Weights of a small CTC audio transcriber.
Model: 1.07M parameters, activation relu6, depths [1, 1, 1].
Training: adamw at rate 0.0019, 800 steps, batches of 64.
Data: trained on short read English sentences (LibriTTS-R), 26041 training examples, 2.0 epochs.
Rows from block 4, named by matrix and row number. Each number is 500 + 40 x the weight over the matrix's rms, rounded and kept within 0 to 999. All counts start at 0. Numbers have three digits each.
# weight_hh_l0: GRU recurrent weights (gates r, z, n stacked) (model.rnn.1.rnn.weight_hh_l0, 288x96), inputs 0-95
weight_hh_l0.40:521529554540447456493513533475445478483495448450471466495508532470449456586468441569499554492488503536516470455525568534588496544515525452564594477502523505468506431378510513548452542565462446508498549484480532439509555503489511541522540536537541557466500482460535542525532486482457575467
weight_hh_l0.41:435511454540454563534436534452552462424495501458456544481502528478575433550525492512464514493481427543502475541501516533490486507462557494536462537527486560517487499503519454516537482526473535532439526560483474448527506550548461521478524465419492517549434511518547421511551474485522525571
weight_hh_l0.42:505420449513467518492575567515566482479538447497482528437475479531491499442443462570468435454478523557532472471484498497534511507530505497546459466503446530499504526469522547497578465467477536571441436519472527446440533552485445482529564453428459500536540529513537449511516461510543550454
weight_hh_l0.43:489469542515483497480499475567465491485467525467532494465466483509522425506540568536562533515493487527580528446497520488540522490465506410547501465492443487459540457433512479521448540460543481507496541471494548442518459516505475559509487517519493557560518444527518496520532535533547549536
weight_hh_l0.44:552490480453565485516496471441514461468524513440531547451469492537480476511446558518520530451518525471505544482515534467534546502550444527537536469562518485458544454472531522485530486484468554497515490518508571543480536536475526459539563531492449532478510509496533518564439544581474565441
weight_hh_l0.45:510534520517560494426449455528475502487495473523481447510468513476543534506542504479502486477543446474481449477514464527541524423504490455497568488574527543530490527492529514465457500453470508521517523504496502466487477506539483470563492540437487545554479507448479504514460468466445561487
weight_hh_l0.46:474492526518518477549507502454446551496449460514458481482479418597541491431467538438532478506582449496463515505530560521535471476475472541489505493486538524448490459468492537515504539482462538518435486510490500562490478470582539483429451505441462445495438434451506493478522503472506485520
weight_hh_l0.47:468475460505549470532527454516417444526508465469551452504506502486487428500534517464579581488539444541558495474519511553451449470537499490510484525501585475494478511525537462488513511451406437455428521452556486527460490539551533535447472487431514517498538428429453407578503473471489490563
weight_hh_l0.48:548508518577460528536463491516478383555466547454462542546412518521501515463488499535513578488453503491502454537498536442556464522518422486482535481643466525522487548583519560514491507511541568518464456524423456499607554501535517495482491556450498536487412470586478489525491461436524453538
weight_hh_l0.49:437489499553470517453521546471532522511477440447494472570497527489479530431488551560490443529452511560422447511550541551525434533532523537467425482544517493498530458557495477543451489454537566485484474508472486530504454500541486475526512525474459522479487520530445487494487520518531477483
weight_hh_l0.50:524545519468494540542446444556529529504564536496456507452512510455452496516545519518456483522464412568538504490494489437492474560483474508585435499462483453560525507439438458569513477556545461543459502505529454497488531505497457465452529503468445476508461512447466550466495518539475460569
weight_hh_l0.51:536529570489432447506420532510530481482498455542519449435545533480463521539457493507504549548464503483515426499515504524502536507466481458543481538486476476521492434484523505462523468472499496451482564502473489444537514500414524516444546529462491467511502504553443497407481501508460495530
weight_hh_l0.52:440505583510486490494505466485452547508499425461544449442505462540541501446558505580436450511459437557520546494543550515478543451475458507529483534521530481506468459530544484445445454487431504512552458497535570486516438533523559522442517496413495529559431570438517485510506479513457522506
weight_hh_l0.53:549436570433518480449503519530479454477510432466495439463532393461486491520450497559482495547488459505526419462485474477489471502483543493554462453423472488463537409420475417491553499522473564412435520545455497381486425571486429504434525450482559561514425514501456487507498488442464564433
weight_hh_l0.54:561531505553496483429467435580534492505556471489541506516490483506489489547483514523486488519450530492490534439484540451459453560426476540456459443490467553486484551474534515489544536504506491470541502484456513520477490512443529439510519551470485458549508455541519523460494562495484543462
weight_hh_l0.55:467404526427556509508545478435467461451515499503528571492530547445487497477507462532456497536524558549536518495470507522556471522563501515503504480522545442455472578484536540462499527552410466516442512476512477468529430563512441462434498467466494492504518492489520469469578490460430510475
weight_hh_l0.56:529449449473526518549428541505560501448540472554460478549570490461470517465532549459508485440493451487460457527434504531510533440466482560457442455471477552473505462482482511519515548545492473535477515457475487552492469453503439466553476552549452454544530471494524488459441507557441534485
weight_hh_l0.57:513575476439500532446479511547450463560473520410525463456485467537446482549506533549469561507597490438495532471542472546449453493449432492491517516558530438524536500461472506479535482435442544479477511525539481424531452493413561517489520529461560528511501490522532439477544504556436536519
weight_hh_l0.121:478447457457425561507539469561595530480564448475567479521505511522470514451543451539451507496434530510526545482475444519444453499483524461525499525449462548508496541474514483449543502487507475474516463568480542546526551445453474523475515491478474460467524484509553526543481514512475508559
weight_hh_l0.122:496500475517398485562512508477554476495469488459436566517483553501446546506540460481541472466489492537533482543557464487511463534500513471410480475495471554500550543563547504504489488494520559496533464432459473533422562492481472515533538517505514466413476485516533481522469424444524512437
weight_hh_l0.123:556559479452431546428469537443563472457445541520515524466435421533449537495481508595441452441500484458475492549510521482518552542541449444517450432512556580523481547483460549444503490512515493587549521560463547522521495519461482549483575582453499548558526554552530497506472525515508523458
weight_hh_l0.124:519548467558481539570468553548541465451483545497531546455551552533455494474567543531487532514485535526479559537432506530562488493448424519514408579540547541556535491530494539602457497486535549485471517506574498569498574459543457496572552486449521503445553567543521481548481503574497477535
weight_hh_l0.125:553499491518443471504561520586483536530492476456446498571464559515499426490507514503482433576474546452560489455576462558452485499547508497445468455475517417562565441462457473412543509515511531515442506464497488489459484498439475449465463477564447463517526477494544477570499510383461464449
weight_hh_l0.126:457418469457512527484459483475526440417523500459580464428500477416499508559545542497502518491482517457565543532458510473541547546506556526551526495524554531482445604476503556550424477508450507474553515499557579449451521519489480442523521473487449486511546562574475522447526548538425462495
weight_hh_l0.127:531506541469434474489528517496524490537443511482534492464462530465466445586513481540523593495521550445582468531477459466484469573536534530528529465469492513488551535436432546550426435515477510474433499558539483518521517538534526528440462495454534470482511543512457520472448510518499523460
weight_hh_l0.128:480474507538594499550567454409517480463516473563470585505472509487561485466494404515463465471540538494494549525514461546578454507489529539450484463483463511562561498584462550531454497499475410456489507410480466561457440517529470565500536389381404439457436490472533498500450499434513556525
weight_hh_l0.129:508520539534500573507505552558478534576449488457523456438529560542517512521475507493453506517417477569552503503504477458569503486473448416508449532542484469445486490409552493538473501525537563480408581457499501480481510463471552507463531430551511537519525486504530547524512558486573462538
weight_hh_l0.130:486461470465513444486587548500430497494515503489470540450476500474535446452490552553552443528518502487433497424453526542530451471512471514535505492435542478533492493470442532512518558498425463501477491431594497451435501527496509448472463439473469491468558458532510549512470477509542540467
weight_hh_l0.131:519476550459494533527528553454415498514421524503528543465505437492554449461488492518509499496525497476572485526519553541440527491584521510480433439521450462502446503489506520485492473456405556574476468548478536504496443559476508521518553487505454524615474533512419397521527514511503577493
weight_hh_l0.132:510527526509581523477482526555472553485514566540468497420534524540549526501593469474495516509451461530509505434589485515418481423518521550506542547497488539508499455511546559427519519444482500528423506536504436431502530448442464509509532449501475471536567489468517529520540444545578514498
weight_hh_l0.133:529454443449574557591480480414576501443516573550528521483573574487516539415561458461465426442437468494453608591532495460518532475453410543429418523479568565476415493521564512489511570531452441498499479542488428542439479417519492427592511510479418418466433535559536518496471478521525483479
weight_hh_l0.134:506556438569488436516536509552504430512490516516526450550542505503556523449571513493485432464481492569518540560533508479466454553512517496513456527533504567574531616515477577515476462458517449530512529500533513570467482492508532408559515529472432499464472539489494496454475483524520491466
weight_hh_l0.135:457500503475434527510514436448482529487477532536549501449540478471469472544514500482453530507492473490432484555552491549542489558531458492541451500465566580579497534498562504555500488488557501566527478601576530520445481522474455555468480460500526499508484448510523474525422553471463430414
weight_hh_l0.136:520495475590461551567552441493547491534487454468536450498534612410463512482559466549461528516480482476453491517471471532491501470504503522457518566444552473491532517489487574486495531489462533562492477477479429477525493433534484481463416539545515512556512455472511493455476501425567464546
weight_hh_l0.137:493511509509557519539560444458434513574562433464535516538456448524483537465542523427600519593471441557522503557526523559472480458570458517483424575424554468574483505449446522432456596477438508439480506467502423477414462430554478555462480486450444473491471513459570449498517547537531513481
weight_hh_l0.138:528529518521503511556518446453540481491562475536557563608470484548474498476530453484545480471476555503512506546501404552438481516583485555439456546381587559508479541551515567456452469532542406587509547562549479482519467498433519511486419496431455466432453498467582505527531446424560457513
weight_hh_l0.139:480444542544477543528504537515555504474486469557512524495548496477524514467532542533447520523491528539496529543474490392488492542529462499544478428474453494499484488540440504608497442523596473449592457443476502512462529470476513517551468524521462471468577452506487497498469491552550510487
weight_hh_l0.140:491483542509540443500506450516476514493506498465448473422498527535549480468471511521491549556570433521495473521533442487542504471485479468527545512565580572512487556444452448525493464573443455490494525534499444477542490479536530525564529527500451525452481492507544540447502534581475435497
weight_hh_l0.141:434443465511500485574512526467478553428521550506501554503476452525531526527552421540467553474437457530507513446547432458580550455467498533546537508445528495487443509530512458499401455553485484540496500482518556497524564554496439490489524502535505427454466539452515578519460464515545514515
weight_hh_l0.142:508513534488493534474451443494418476468533425511541433489496541460496477560445534442513527527523469460537489519538510582518483448539562451500552577566526525466429513546546561464541464498444489440458582566469513497520435518486446497494448424534543499548456506452485462524453545466477522480
weight_hh_l0.143:537476480442525474549499550513486495503537457488473588466516515510554435433512499509481433458440551483539446539493542497559493480510556489538510499491449551519481517535443513512543551479476452430507455496433466559490502484522465441467499512451435441515453552527505500495513488510477553501
weight_hh_l0.144:433461523479411450544500514547495591516531494530482488508452473422507485484495456508461545421501507511483483482592443574487545487464485495554550512572508453601532453504512491487532452557527531441539542476523455568552516466521482553493485462410411508479542456489479503559466497404540512563
weight_hh_l0.145:525547539535484470477510455537567478524527470508483442465518532468498554502526465472565489431451498495435518512476437520433512554464530511530479437532489494488587437467521493481457402527605480528580468487509436526488484475564577549508481514509475466429499514479455549512537490525536505501
weight_hh_l0.146:519549516509495516522543554444507496492474498512474513546552525541477521454527490540427490492456452532521541513441477451466512470506497507441428487430544557543510546447587543516444471497488453490456445488530514518438568508554491470463533492441525465495461530534513468478531539544506464508
weight_hh_l0.147:462504530459585432514588479474455514445494521485467539468457425519580478416528504493505496489512513529549560487505511496535487464592452488511516571456510483533458557467552505491537605460530508548423499557548534537434455483491543528495432457514486519495480453471471482465478510500504479524
weight_hh_l0.148:481477527509448487461524551507476538525473493474477561553445460427471501507557480470539448441435526563512478511526516482473469555534510575432522483498573461567494478482494530464501450555514468556507527527555448549421485448534522502444552534464470472524513505535473478479494530511458491523
weight_hh_l0.149:480444533533425501474532497492476551511483435475498527525441439491539439510567481437495533455517410575533561506517523563492503465526477470556440493498494488446508487481520577471454449458572480462507526534546497463488456465558544480505522478543541531453490432434526506494507463472518511554
weight_hh_l0.150:522452540503461581512489456523531465425518511552544457459548508521530541496544579516480539426505539544517527504449528518507477503428529520430456470474468492544470538547505561483509458498561560505547524507501413579446545495568416459549444532483529454480443521525499503504440479521527496504
weight_hh_l0.151:521492533450494485479545484471539481437546480437483497453506470479467540560578535448527523415560490537515565546430501532463491516516447454506558513565435535506484489499554533495449449436520507494537556500557473566524535498592493506529423434475477515558529501541538446542457540451551523487
weight_hh_l0.152:497513520498498488455483475493416462521474466450421450446435552507504556568399492517542475539426569467589441490546569533501445532503522493555521516472473527493569502427407543535518513469469511457538470456513477412482530468462471539467492511482506449558540439464556486514516597544585504481
weight_hh_l0.153:504471537545475575585456467523552452478513473501438547513521532578545451451518491604407496507399490527466557497496539514495470527478541452403493488513493474547420499541476506459456566457433558528527521548436521532474486470534532442528514570553481528540410515527508436502500539504569536531
weight_hh_l0.154:519484445518535525467555495514519488530547500540476549522549568537567536530488526533547500469524462531439544472514521451573539499493426558483505512501505527506477481563501551475479546549579476487507504570516508508529475519584519485490494506471446427418480444487484520478457527471522477521
weight_hh_l0.155:541496457496553505533534569526492525462491479563412500443505476490533551547479509531543489494434502575490515473486483444528532523506530523451497446453458483536464542478567551522496463539482464557518434476456494538532582485487450450507505515518494477420499508482538492463428495543560511485
weight_hh_l0.156:442480487485457451481544548478562485551519582494546543514451571422540541489572477454515530420440484531504502485489465533532556494494451507494523442489574559512439483540545514504467464572510483581460496477541496551503552519505477573500495514517452527425563456507531500490400436471520518539
weight_hh_l0.157:522539496509492462492448460440575460502573538476502512529515440553481519456454558488480529516543465514478501471483513552528476473442442467501464617423503546515462569503491569552487539519478506426523470512537544506502533498542478548476519465492480529437462578482498512521503522421556496515
weight_hh_l0.158:489459523517501451480511479560481621512524516516480501491482463513529495517518503461464473541525472499555487421494448558597508541523526531521452525477517477486466500502479519490487457596440508510503527541498501450516562484519518514468537498472491536445546560474456482489455533576430475528
weight_hh_l0.159:458508519519480520432502449527511567555479534446461558455496511581562514479487536468558511506502501541486461521484511474456463503542492473485420516452478461549499486481462537453513518527449523420514483509488500445476420533517510443408498520429469464500492454534544449539532537539488495488
weight_hh_l0.160:511499526537548496535466493502439589493505463513577471540508488556535475443481483384553473549538515548554522441547463519425433436571478534433516531557526405463468480487538464539520570499484526557494488525513466469456501542456529517497428460569464449544514447525485517507553496446551544506
weight_hh_l0.161:520474566513401497475475505515503518517522475428483549438479512502479485449562465481482542439530460497435536560565509459534525520539447391438495517583564603576465509466541521519488497567526486470513538522465545517474419446546500538482509473441503441453477442476456511548518522504472502517
weight_hh_l0.162:436547509556476516542506514523580514451481492539430515431536491418534501510538457547500526423517478503442511476556531495513497562473501477488558508468500520538492506493459545490420561466569482467490525530557453544537568541526458522455432512502543518491410511471486517469490458530567400533
weight_hh_l0.163:480463458545470489501509403540471526492564475543632456552457525495584524444603532478426482476428431578484589570508410476525507516546466519518499522557544499535484556496542560500468547524520529473472543537501495495465460523533495528543414517462397499494416557491511526509571452496522466474
weight_hh_l0.164:500476502446524466508466540519530456524443538497486533495471506436470548488550471479509474551557501486546546460482509486477502558523499519557484530550499554522466513461511510507530570520462555460513552498449499510518506496452480474510502468547507503442532492562503554551455505564554475448
weight_hh_l0.165:499495452484575461538518508478481559536538462596482547525544523548530511410511492516487472444504566474488456560460529448597506506514432535497414522506451480455444465514485524487473453548464518478470507530568442486516532514462466431560503541471419426479560496512570482493446507428535488487
weight_hh_l0.166:536515514508496470451564460454535482497490543518501439512421418444455506481536503535512504485484550486460540447548484474575444506433431450529507480574513487464575533563514456501485448503502511458531526485512562544502476431454533466564429527492539483547513483464474557505519440473475455403
weight_hh_l0.167:471527522521390535519443420510505564468525459448510526509441486411533450501576456535440492467473480561499507490465531430527514569434381517439525510455520548578487513468533532508479406574588510528487515557480456583439549476629540551475523485444512457537436522561582476519504514488509511472
weight_hh_l0.168:490487475492440478452520487444544518550584488534506495485464536499519494515493456489480475434547501560534549573512472444479549529488450549461503549484515529485495468506524463503447450532549510461537534524490451539533461502561485491531478422429520454461467505475560486531509473542560493539
weight_hh_l0.169:549498522440510614476503461529475490520504530494549509449579502467545541472527500480410527539486511467492476502504534448515528479531488457439443441530527444504460612531511485490467534498474515420530424502471545458504489550480427390519461540539505491553546506581511476466454528520454484542
weight_hh_l0.170:476532470493414562441510559516475444469477529531504495455489539557437565491543491523483465426458481476515471562512475500559521502487456429515449475541523479533466510550533447549519408469556499491468581497471452534542476541491451463524528467539554577454560467533477520480460474446482428561
weight_hh_l0.171:500385511455524511557443420421544457458499520484551470484477455522597472460467449514445515517485532449509513552525571431470555555514443470535486522545548561430512522535487564560479529505470446455471422576450550525563538462407488539497485534455471530550491539497468571448497418579472454540
weight_hh_l0.172:475496458512485486491513464443472484456498594509518429533495578422475533453503492527467480414520424546422516480557452501517451490437404526442489606469566504491528496553505572471417513535513539547552558509505416476544517491461487501470407540446462444500421491486567487493475458467567461552
weight_hh_l0.173:426547474424544454504547521462560538524474447573501491508484506488448578443568503453458529522539571519468465509481546468511465576508536474589527492550501547488453466518431485476454512527516531403489449449465501525521491501464447485511521533480555558413541476479454522508532453591502521499
weight_hh_l0.174:447526517486444523541561498525532544546539474529549570515543480489510517471515450456546428456551478580489561565486455505571523477512546517503453541463483557482528476549509494472469513520498502458513483535545520546532509440535520445499476432426520494474506431513487537558502448450476532595
weight_hh_l0.175:486475472467569473475495485475497516484518515491532452503553532524492464463495489548447467473493526512460455513455515440527510526485539490588496501472427491475508470537464543486482548448470491470433477556522519442559481474502532485426477458523480553540514504430466561519525484493460542590
weight_hh_l0.176:544471507460587510526526468531481507553553482530490586587485556456512561441473424449455395532466520471430561476434523477546487455461444511406492474478520475557457528550514510537452502511484469575496439543584487516509460447536541495496468479465492490559521541557475513540533521510568490511
weight_hh_l0.177:448545478512498526548444499468532501473460439560526519480432490513471494537571516494518602458431444487448468555493539534526555573516520448546549461563524484485500486432534476564499459555484489478552550466455481455534453521534518505517503467469523537502509508468556517489521457426567504459
weight_hh_l0.178:459567519517451561505461498502511570527449471561419538504467458512464420437544471551500537498426473484514490538487426494465522459464562463530507517466527484568459440418493440453506556416479550536523537541528538552414452497461476528539557483476550534511581519516531447464440537551532514582
weight_hh_l0.179:453451473451479504487493460417544476503463497478535445548522428512462508462540483465540543429493529514528509479463480454505540514527500538466519531570494562585436523542496572523469518559497489458557530470502535565530515470509493546517501452451411537455431481524476515514486506526470441472
weight_hh_l0.180:496549437531511487523513475464565552446537545484446484503496543509474513544586475432538440464525479513443564484443538489489445433406534599393444572483511488464473526494506499572467539515536405575490544502521504473416542518524446525578429515533569483435462492512552475486524478372483473508
weight_hh_l0.181:443407553469438520583571540467582526403507541542519528546493497539580526488505493471389481486568493499529504576528527506534514558478548564460515514444451467495466539469558546487480545554442543522490439553503458546525548466439432495536466453443456530474450567527516548427565490485444479564
weight_hh_l0.182:518519476462504479470462458454511470477523491442517497526510424464530457473476543515492573440524442514455462468560492447558421496509484455496497540502492497518535573506488454535487515461533504528468523542539415556462497497480503501557413506483489487495486480549517501516474456525530525511
weight_hh_l0.183:540432493427573448502481550461540441532514531511452539465488470490533586503443460455487508518534521545440494477537521450517550569497476465484476518577543531495441511515530526533509486602488550426525550499507504504545575549476534486555560514515429501458503489581441443477462458486539489583
weight_hh_l0.184:444435448467510547494504467500507525439503449463518538542560574466569503525530499490489507463517463554507556542556455450483475535503511429435542499509473529551459587512492556498511470540539432544492562466522453531418465539574450539506467528544448496537496543483495518440483572481468440513
weight_hh_l0.185:489533465528464507546441511546526429459507526452530443553471542450464562489520430407401547491378443482455563512450433430486528595510417549460564574544507549522544591515475539571400580503461456485486434561508488518539543483398499457526417612505467516435482453605576533424468482541527511533
weight_hh_l0.186:516483458550535423492449406455507488544555520494559433580492484413470459527480494454544547467565433554527496559482471507538528437491449548415506542461616519570572495601513503451545504489438516503529537540545446498446522464497504482477439515452421490552417435541518524507455551438463577494
weight_hh_l0.187:503488540513510522572541538461548544483465480506482582478433470520548444504483572494474561566486507559571551512448537525490445464531535561537568548483489426434519543543459534503553446500476441528507471493597472472505568491574477494492452464502519528534493486460516477466492555538535438564
weight_hh_l0.188:538416472445505536475509564521432482536416528497546468441501480507496417477437545522462493510539488439574502427511499550464519513490542493489486431531418498503508507535508451473476499445461570406464456477476528467486482503399479505509528500477527517573542507508448535549496534502409474504
weight_hh_l0.189:509478503528479436514530440491457513478464570531494503439545521490544558536498487454477520488530454557466497545527479480540461534498536545441420483524477486500443551495487518477541536531501520421519538479559510487456575468536471510526564482454495454485559492522543477460440496517490548495
weight_hh_l0.190:456472462585500471542464512493456476470494551562533548569516461486512500436505448416521485533469459580504531473515523489548450511515490538481497512393488492482469509516528564560524495573559527530514548480567488473509474492449521524523457553493450392431503397475619526561481430459576487493
weight_hh_l0.191:437532538571436500452448470448457533507474469466541418481465512513442470509564509486508549478523507544531486497577505533494501495522480459455516508532530451490512432476572499456457438467519536488523505489561463560548477508555513567442554545460528485480459406498552438517466505463489539545
weight_hh_l0.192:503507443496497532519478520486566514472489521577487448470478460483495553477515534541496515520431448473503484439469480485527471509491570454540456477523470569436460540453532528564456453575471479532528503433548550476573568510439548535488536472494543508498450508578473542484512524460505495505
weight_hh_l0.193:506494404562424550450462519497579471475509482528543511537601556460532584505533561480481495511418539546389465515460468459533550495485513467422538542550531618455470495500562476494483453456528530495601442487424500461516490509518535483530461529456516546501473484485540563411488470436478399493
weight_hh_l0.194:523507574478503481449473480528423468529453473552505496508471506542437521566541535514503504535463441535450544495512465515517453434447526483508431517579432420450593445519529515460524464481570490443449534442437523511513564506485523530561497521561499509487470448447541552487488532541548555535
weight_hh_l0.195:487441461529462563478483535572596481449496525546495539479544561534518486523454537502421467502534594496501558473453595452536507585563484551549489468484478501494459473485478519475540538468543502467547502532461593522442458514504417414482457564544522464560520530535554481408524456462543488571
weight_hh_l0.196:460535593469555407540491511552405447530517462520483495498497446504448462480531467491524514526498472487508501470644409597482496405544558495488558541552482489466504463547509535518537453524450567437420522424493492508561472513423593570482469482433534437474504423512506430533482555488535511523
weight_hh_l0.197:487417506522567528477473468477537485491445570533502548566522479430511490487495468441519434472528525548534538554527497434506554495520525598457554536492517443506466464511503489451436572573520491551531439562548548518485456497467448467552525504518531498480428498507474451508530494518510466486
weight_hh_l0.198:541451517502492469483523491572462524573484497461544517526487501503498461476549501516534465572569496561538571513488537521514537473564480529462488523432495471554476495471438529465534548488436504575416520474517438492507446478438559442514510499530523518528537458449502527469494469483519462515
weight_hh_l0.199:551541585532524440504463498531434481649538530511506504542398500553483516512532543560509509547473478464530559481557446478442479415468462457495490484467478439422546445496494503431431543449458526517513598397429456448540471473534508477512496467498514536544514427492475524527516540497536499544
weight_hh_l0.200:469546469468474522524471465519526488479449499498447484504539471435452554456454498548447533509556565463475495453487530426530452505497536487496450447516523516499542517501492526534488466565558497506546535541489556567580548543513491476502468472476446578524471530474480571443489475530543432473
weight_hh_l0.201:497519412460510520513527471456540530524546552522514546556559575524497512462556522429472491517551520483530568530486482427493486478440479567501498558492491535590490578499530500480450555561467472497572468526490455574528491435569497468545454445434481450507459541574464535427526500488502429522
weight_hh_l0.202:452433524507493549463501529429524485447509428516463517473539504515556429548508449490479448500513510486547433498412562461471572519561600490538487445536452507453404583523484437453510525527455544456548510540480559456460510553527423470436552423527506561565475523461427471508504452506422497532
weight_hh_l0.203:551457496466571505516584506521511508468467494511512473479440464546479518526547538529496484473548526521469508516564540546527527493491563424495517531547546532459439516537511456501473486516523531474442515467527523525447433500568474448521489488481539517474478504519541433531478515462477501512
weight_hh_l0.204:531530529550465489475430418567510543549556530533469545509481484494498468459541519489517489559583525459454545553493456456504496483531477535526496519508503502496555464583551540463551520561484488450548468529524465509563489532463529528456476514478445451546504437479518465500531552435483552556
weight_hh_l0.205:463485476504434560559493433486492443446413454450524459499496527482496432539474487474440489483430533448476553532418468532454534568465471507497492455506480557489419533459509522564438465537494486480549546549479465481474454533502457505492509508503487500462520522549455456427555490508485521531
weight_hh_l0.206:453534523543466564495554493480520454490476495531534549465475523423451470469555467452509543531535499467485510521435451520469458547540464522554541542444524532454521567529537507555466482525550430540474492457530528527569543452527449467527510502519565507492509547503508484541557454540509459493
weight_hh_l0.207:479478567498516524466581534519439548455443476520440515535477458524534444542491443485532517475461534460453500442503541487479525424522451470461493531445465499569526467492542457459518475439512443474445525446521522437550495555461552515511552437504499534471539452539480535475554506504455497571
weight_hh_l0.208:425421517429565469531582487535476563526472528481508490466548465476473493527573433470587487488481497451462538462473482507466528428584513551537542513425448517497491454468484518478480484450436525538484441555487551463509444504570526469450504494537491465526524431475444511492505528540460574540
weight_hh_l0.209:450473518474542424511528541462519479479501444509560456470447453565469489511562460473538509607554562492594490470559531477504427500532545521487562477426440518522524441521405464450517535462448549516496522541574509521509466514530465495471544454549565545534506515503462515517530513467531549532
weight_hh_l0.210:516474545456564512493526532499505558525533443544484509578487517501596474457493497494530440547487547549536475524447493501527433472578524537494459488443441467448459487548534454464576522483479541440494556506538516488463440518512458480442510469461494461522460512460523436484496512392438463579
weight_hh_l0.211:521416543487573562542593552510489567422517443463577474514492570439533435487501466454537519485425538485488544524517558511425509517525517568497462419515438484486434538503520513511495557480434482541483488589470531449463514543461430530511476483536501500555463575441465465533580513472434541463
weight_hh_l0.212:544453474517502454517449467501562525494496465516560573444537494543554464542492447512446455571417518519557493488454476444577481458477486578536455509457427457491430521474492548474579487484389493516422503525541506421474484551488509446454545456471466532503483491531508538497474518479515514523
weight_hh_l0.213:485545565500548498536456540564503533545504485462544478551425428473532438504548457471495506522488497494452509469488436506450455442537466563436467557473502478496520454531478497461505470489489492551481536455483431521569490504474597444455525544527456503506545433526456542594476466479514544494
weight_hh_l0.214:578492465472469477536508543495459536444510512542474524437477479524454536508442555572459535440502487452499541446529469468504533536464448470483541518494486514509520540471450458442459510461569451483466431439505523522474506488478493530506523537533514473512516463466495491461429451516455459499
weight_hh_l0.215:484427490541499584482496521521515484385547517549435534521557446469541428452468512549405455455502554548471492553407569476506481576512545481479501496550520528507455498508468523570525495566496538512540480502467517429534572576451448407470486488552544498440454608498492470496489506507494472529
weight_hh_l0.216:528447473511492454530528551524497550538439508569470519547514437467461467433522457484531536501494516460487442512468489534549473468495538537579453480498420418543524560490424543510487432432523484496552483537510483495542524520490463507493528540483490475493535491527485448487554557491436530504
weight_hh_l0.217:416490525486531431466541517529436457564509485526509505421445466539417507552538517503533520500554522497481491537491510546478511455477528445581512556519469469566465467435484463433479472408475525472489496487518460469466528453490450501442518429485450517557503510428512536578544485595543514526
weight_hh_l0.218:507523442521479564553454495518474483408443469536504556446604452504608453509453496490410533441499491453475451598499539539536495501494544502441522530497466579487426509543542465503372509518454550488481464546471572577496480544554514488523494486515542454514443586481507494503471452537489527519
weight_hh_l0.219:519463453466508542557483534483461548474441500533444507502490537439538521541445489499451503507488563456555506469492507469552481488515532449545481479538473498527535506472466524532557477504454570462535486488488474527453554565437470468499495453545470498545579544510506520501471561510457488506
weight_hh_l0.220:526591521531489481436471477469400508555509562507495525496515518519519507449442461530538486449475453457482517446540456563408495429479517521510528541566554530436571477571464528428531470531521455539484569460485407508513510435522601541564482548517456527488485417528507478569499420448608479498
weight_hh_l0.221:465460519449504524472509511574540560487519498569464520486547506505487527474476505543466495493542529429501550445494527522455567558528543512577503501513448581438541486550510450518509507429519521472474571509493516486519475543462437486505518479478542543570539455528493457461540428505532498538
weight_hh_l0.222:460525469462527461469420432540467489513469520454491494509536512498529530510476441440460524435568516497508471539505489547479485448470522529476456508473553550470503463521548529509444493507529455439497459530455489503477441434469520584499449500495432426458438505463564533553452525475531512524
weight_hh_l0.223:536541442527437476452495448459512428473547549481494444517536549516501512506458588548529466454522443482485478545551495509521496512432497444514481529481484549451456458456559535458449502505521510473551464515472545492555543485463484527530445539552509530526423475530485511474528486421533536539
weight_hh_l0.224:466413462429505485505531527577533487545489488450529529458454446501510422436535555472502431522499523480554474543422474461445492473504503514489482519469442458463529563511463449441522464434479558523396484491551488520519506477442505486443536462536477536534512502538488535547466493490539513461
weight_hh_l0.225:498461525543456534475493408445505518461534538539480434533524512534515546520536511437435471492551503518445509470552565551473546460469534570483496511485518470522440556466508470548515498488580489440551571533472481462493475542505550499509492545481455508533477509482510479537557535417479494449
weight_hh_l0.226:443495520427537506523559452501434552596459494467465445492517517561466443497559470466476463615524550536505451525483469522492471469513548461547490542445498434483493530442501519453510525513521474451473502500522440461450561515461551461432492485455529502501512484477475460559529557473446509470
weight_hh_l0.227:476546487572494513555431451552492443476463558502525497510527555520459563426541439437439457521545467545454495502458482508522477463476528542483486506504534517523489478535550527535521501470547437506558515484509491528513468522480549445478500560551499496431479467522500496513533475477512519458
weight_hh_l0.228:509552517489532538542490491514530500561467529519548526585509590441511517478436532482471530457473486503469501457530505438558500465506486488449531499506479425513481564466502504457495485531561472548517491465491494555442561506464529444573455461481547450471468470581567464480449467436497488444
weight_hh_l0.229:529568515520432508457497483534509528543588464423476437537520544464451556543455513498457544515464537566458552513466451497455475489406529421469527513486572574510606513548483482479461535474576570483556511498454465567483465478515515553551529496455516479484492489523487535456549512489506540459
weight_hh_l0.230:530547482523586496507535490452442504463548451464536527477438521528470466495523456538550461508524465537539457450497483536518449523538519460492522546494501490513494539475480544484493485486465442539473544468549493493480478518451503464453432474519480450539489443454524543482529497459431567457
weight_hh_l0.231:462471467526504452494474568491510533538512535453510490455466513449525447561494454486462458559587592419475521464450474495407552513490566549437434430440485553512423434536523460521529498512513487499546485448514512465443442507492483498452496529541482509524506481422498506557495465481440459549
weight_hh_l0.232:538516511448470460463525487423518511446463518467503452533553493447428442492496531516541526510487503552549505531497521521485448494513453440458563571448489479447541524546513455493500582513487521441515583529570450454530546547457449545473421497516498464560420543542483443482541502475464473479
weight_hh_l0.233:497405518454430496459519508521564504475472537448552522443547489460511423494527451545489518459445547508517434503536526466476519564557582513495488437473485500477466554502412435503473443566526530535449457553532448523505535464550422440440499513411465492573499501481454443524533539570487547528
weight_hh_l0.234:527431514501472520479529476534519514454514464549508482528530584588498488551482551531466534471514546500531440529505508482526487454561518541502451490418482508479486490524517464482474498514479529542524464530452471484471493498489457501454498435453541571468512493484538494485534495460477544432
weight_hh_l0.235:536521617487499532485540456464476509583478470507504478456473451531545438544463487547553542483536522471540476456554497526521443426474543515495474464460476456457484448513446542484485523505478468457411496547478493481475444448529557477476487471447529556531477457429444479567490492524539517442
weight_hh_l0.236:435417566510524482576521540501502488423483448517516461433530407562467488434510534536541550531476436472563478553444490486533501463482563502479460533466420504531437547462447506481465569429452490502429539449530498469466477528428494462458491498549542548510491566454511557515495546511533525476
weight_hh_l0.237:435464568490508520480559452482466515561485492499470534496489428536524475502505499468539515539470530489559506478533463558462465438553537457469563476520525461528525483442505475444572507460472491504490480542538498496469502447525557540461468449491530545466483445453486465480472529473496553478
weight_hh_l0.238:514437510408470576510578457548494529497495517487443456484532512544535535544479517541455476487522482509566528487448517546530447536551535488552553491444470539510456472442431443465457519498540547477408516565550552437486535468566501454465473408435460574548518438427530539517470513565496582486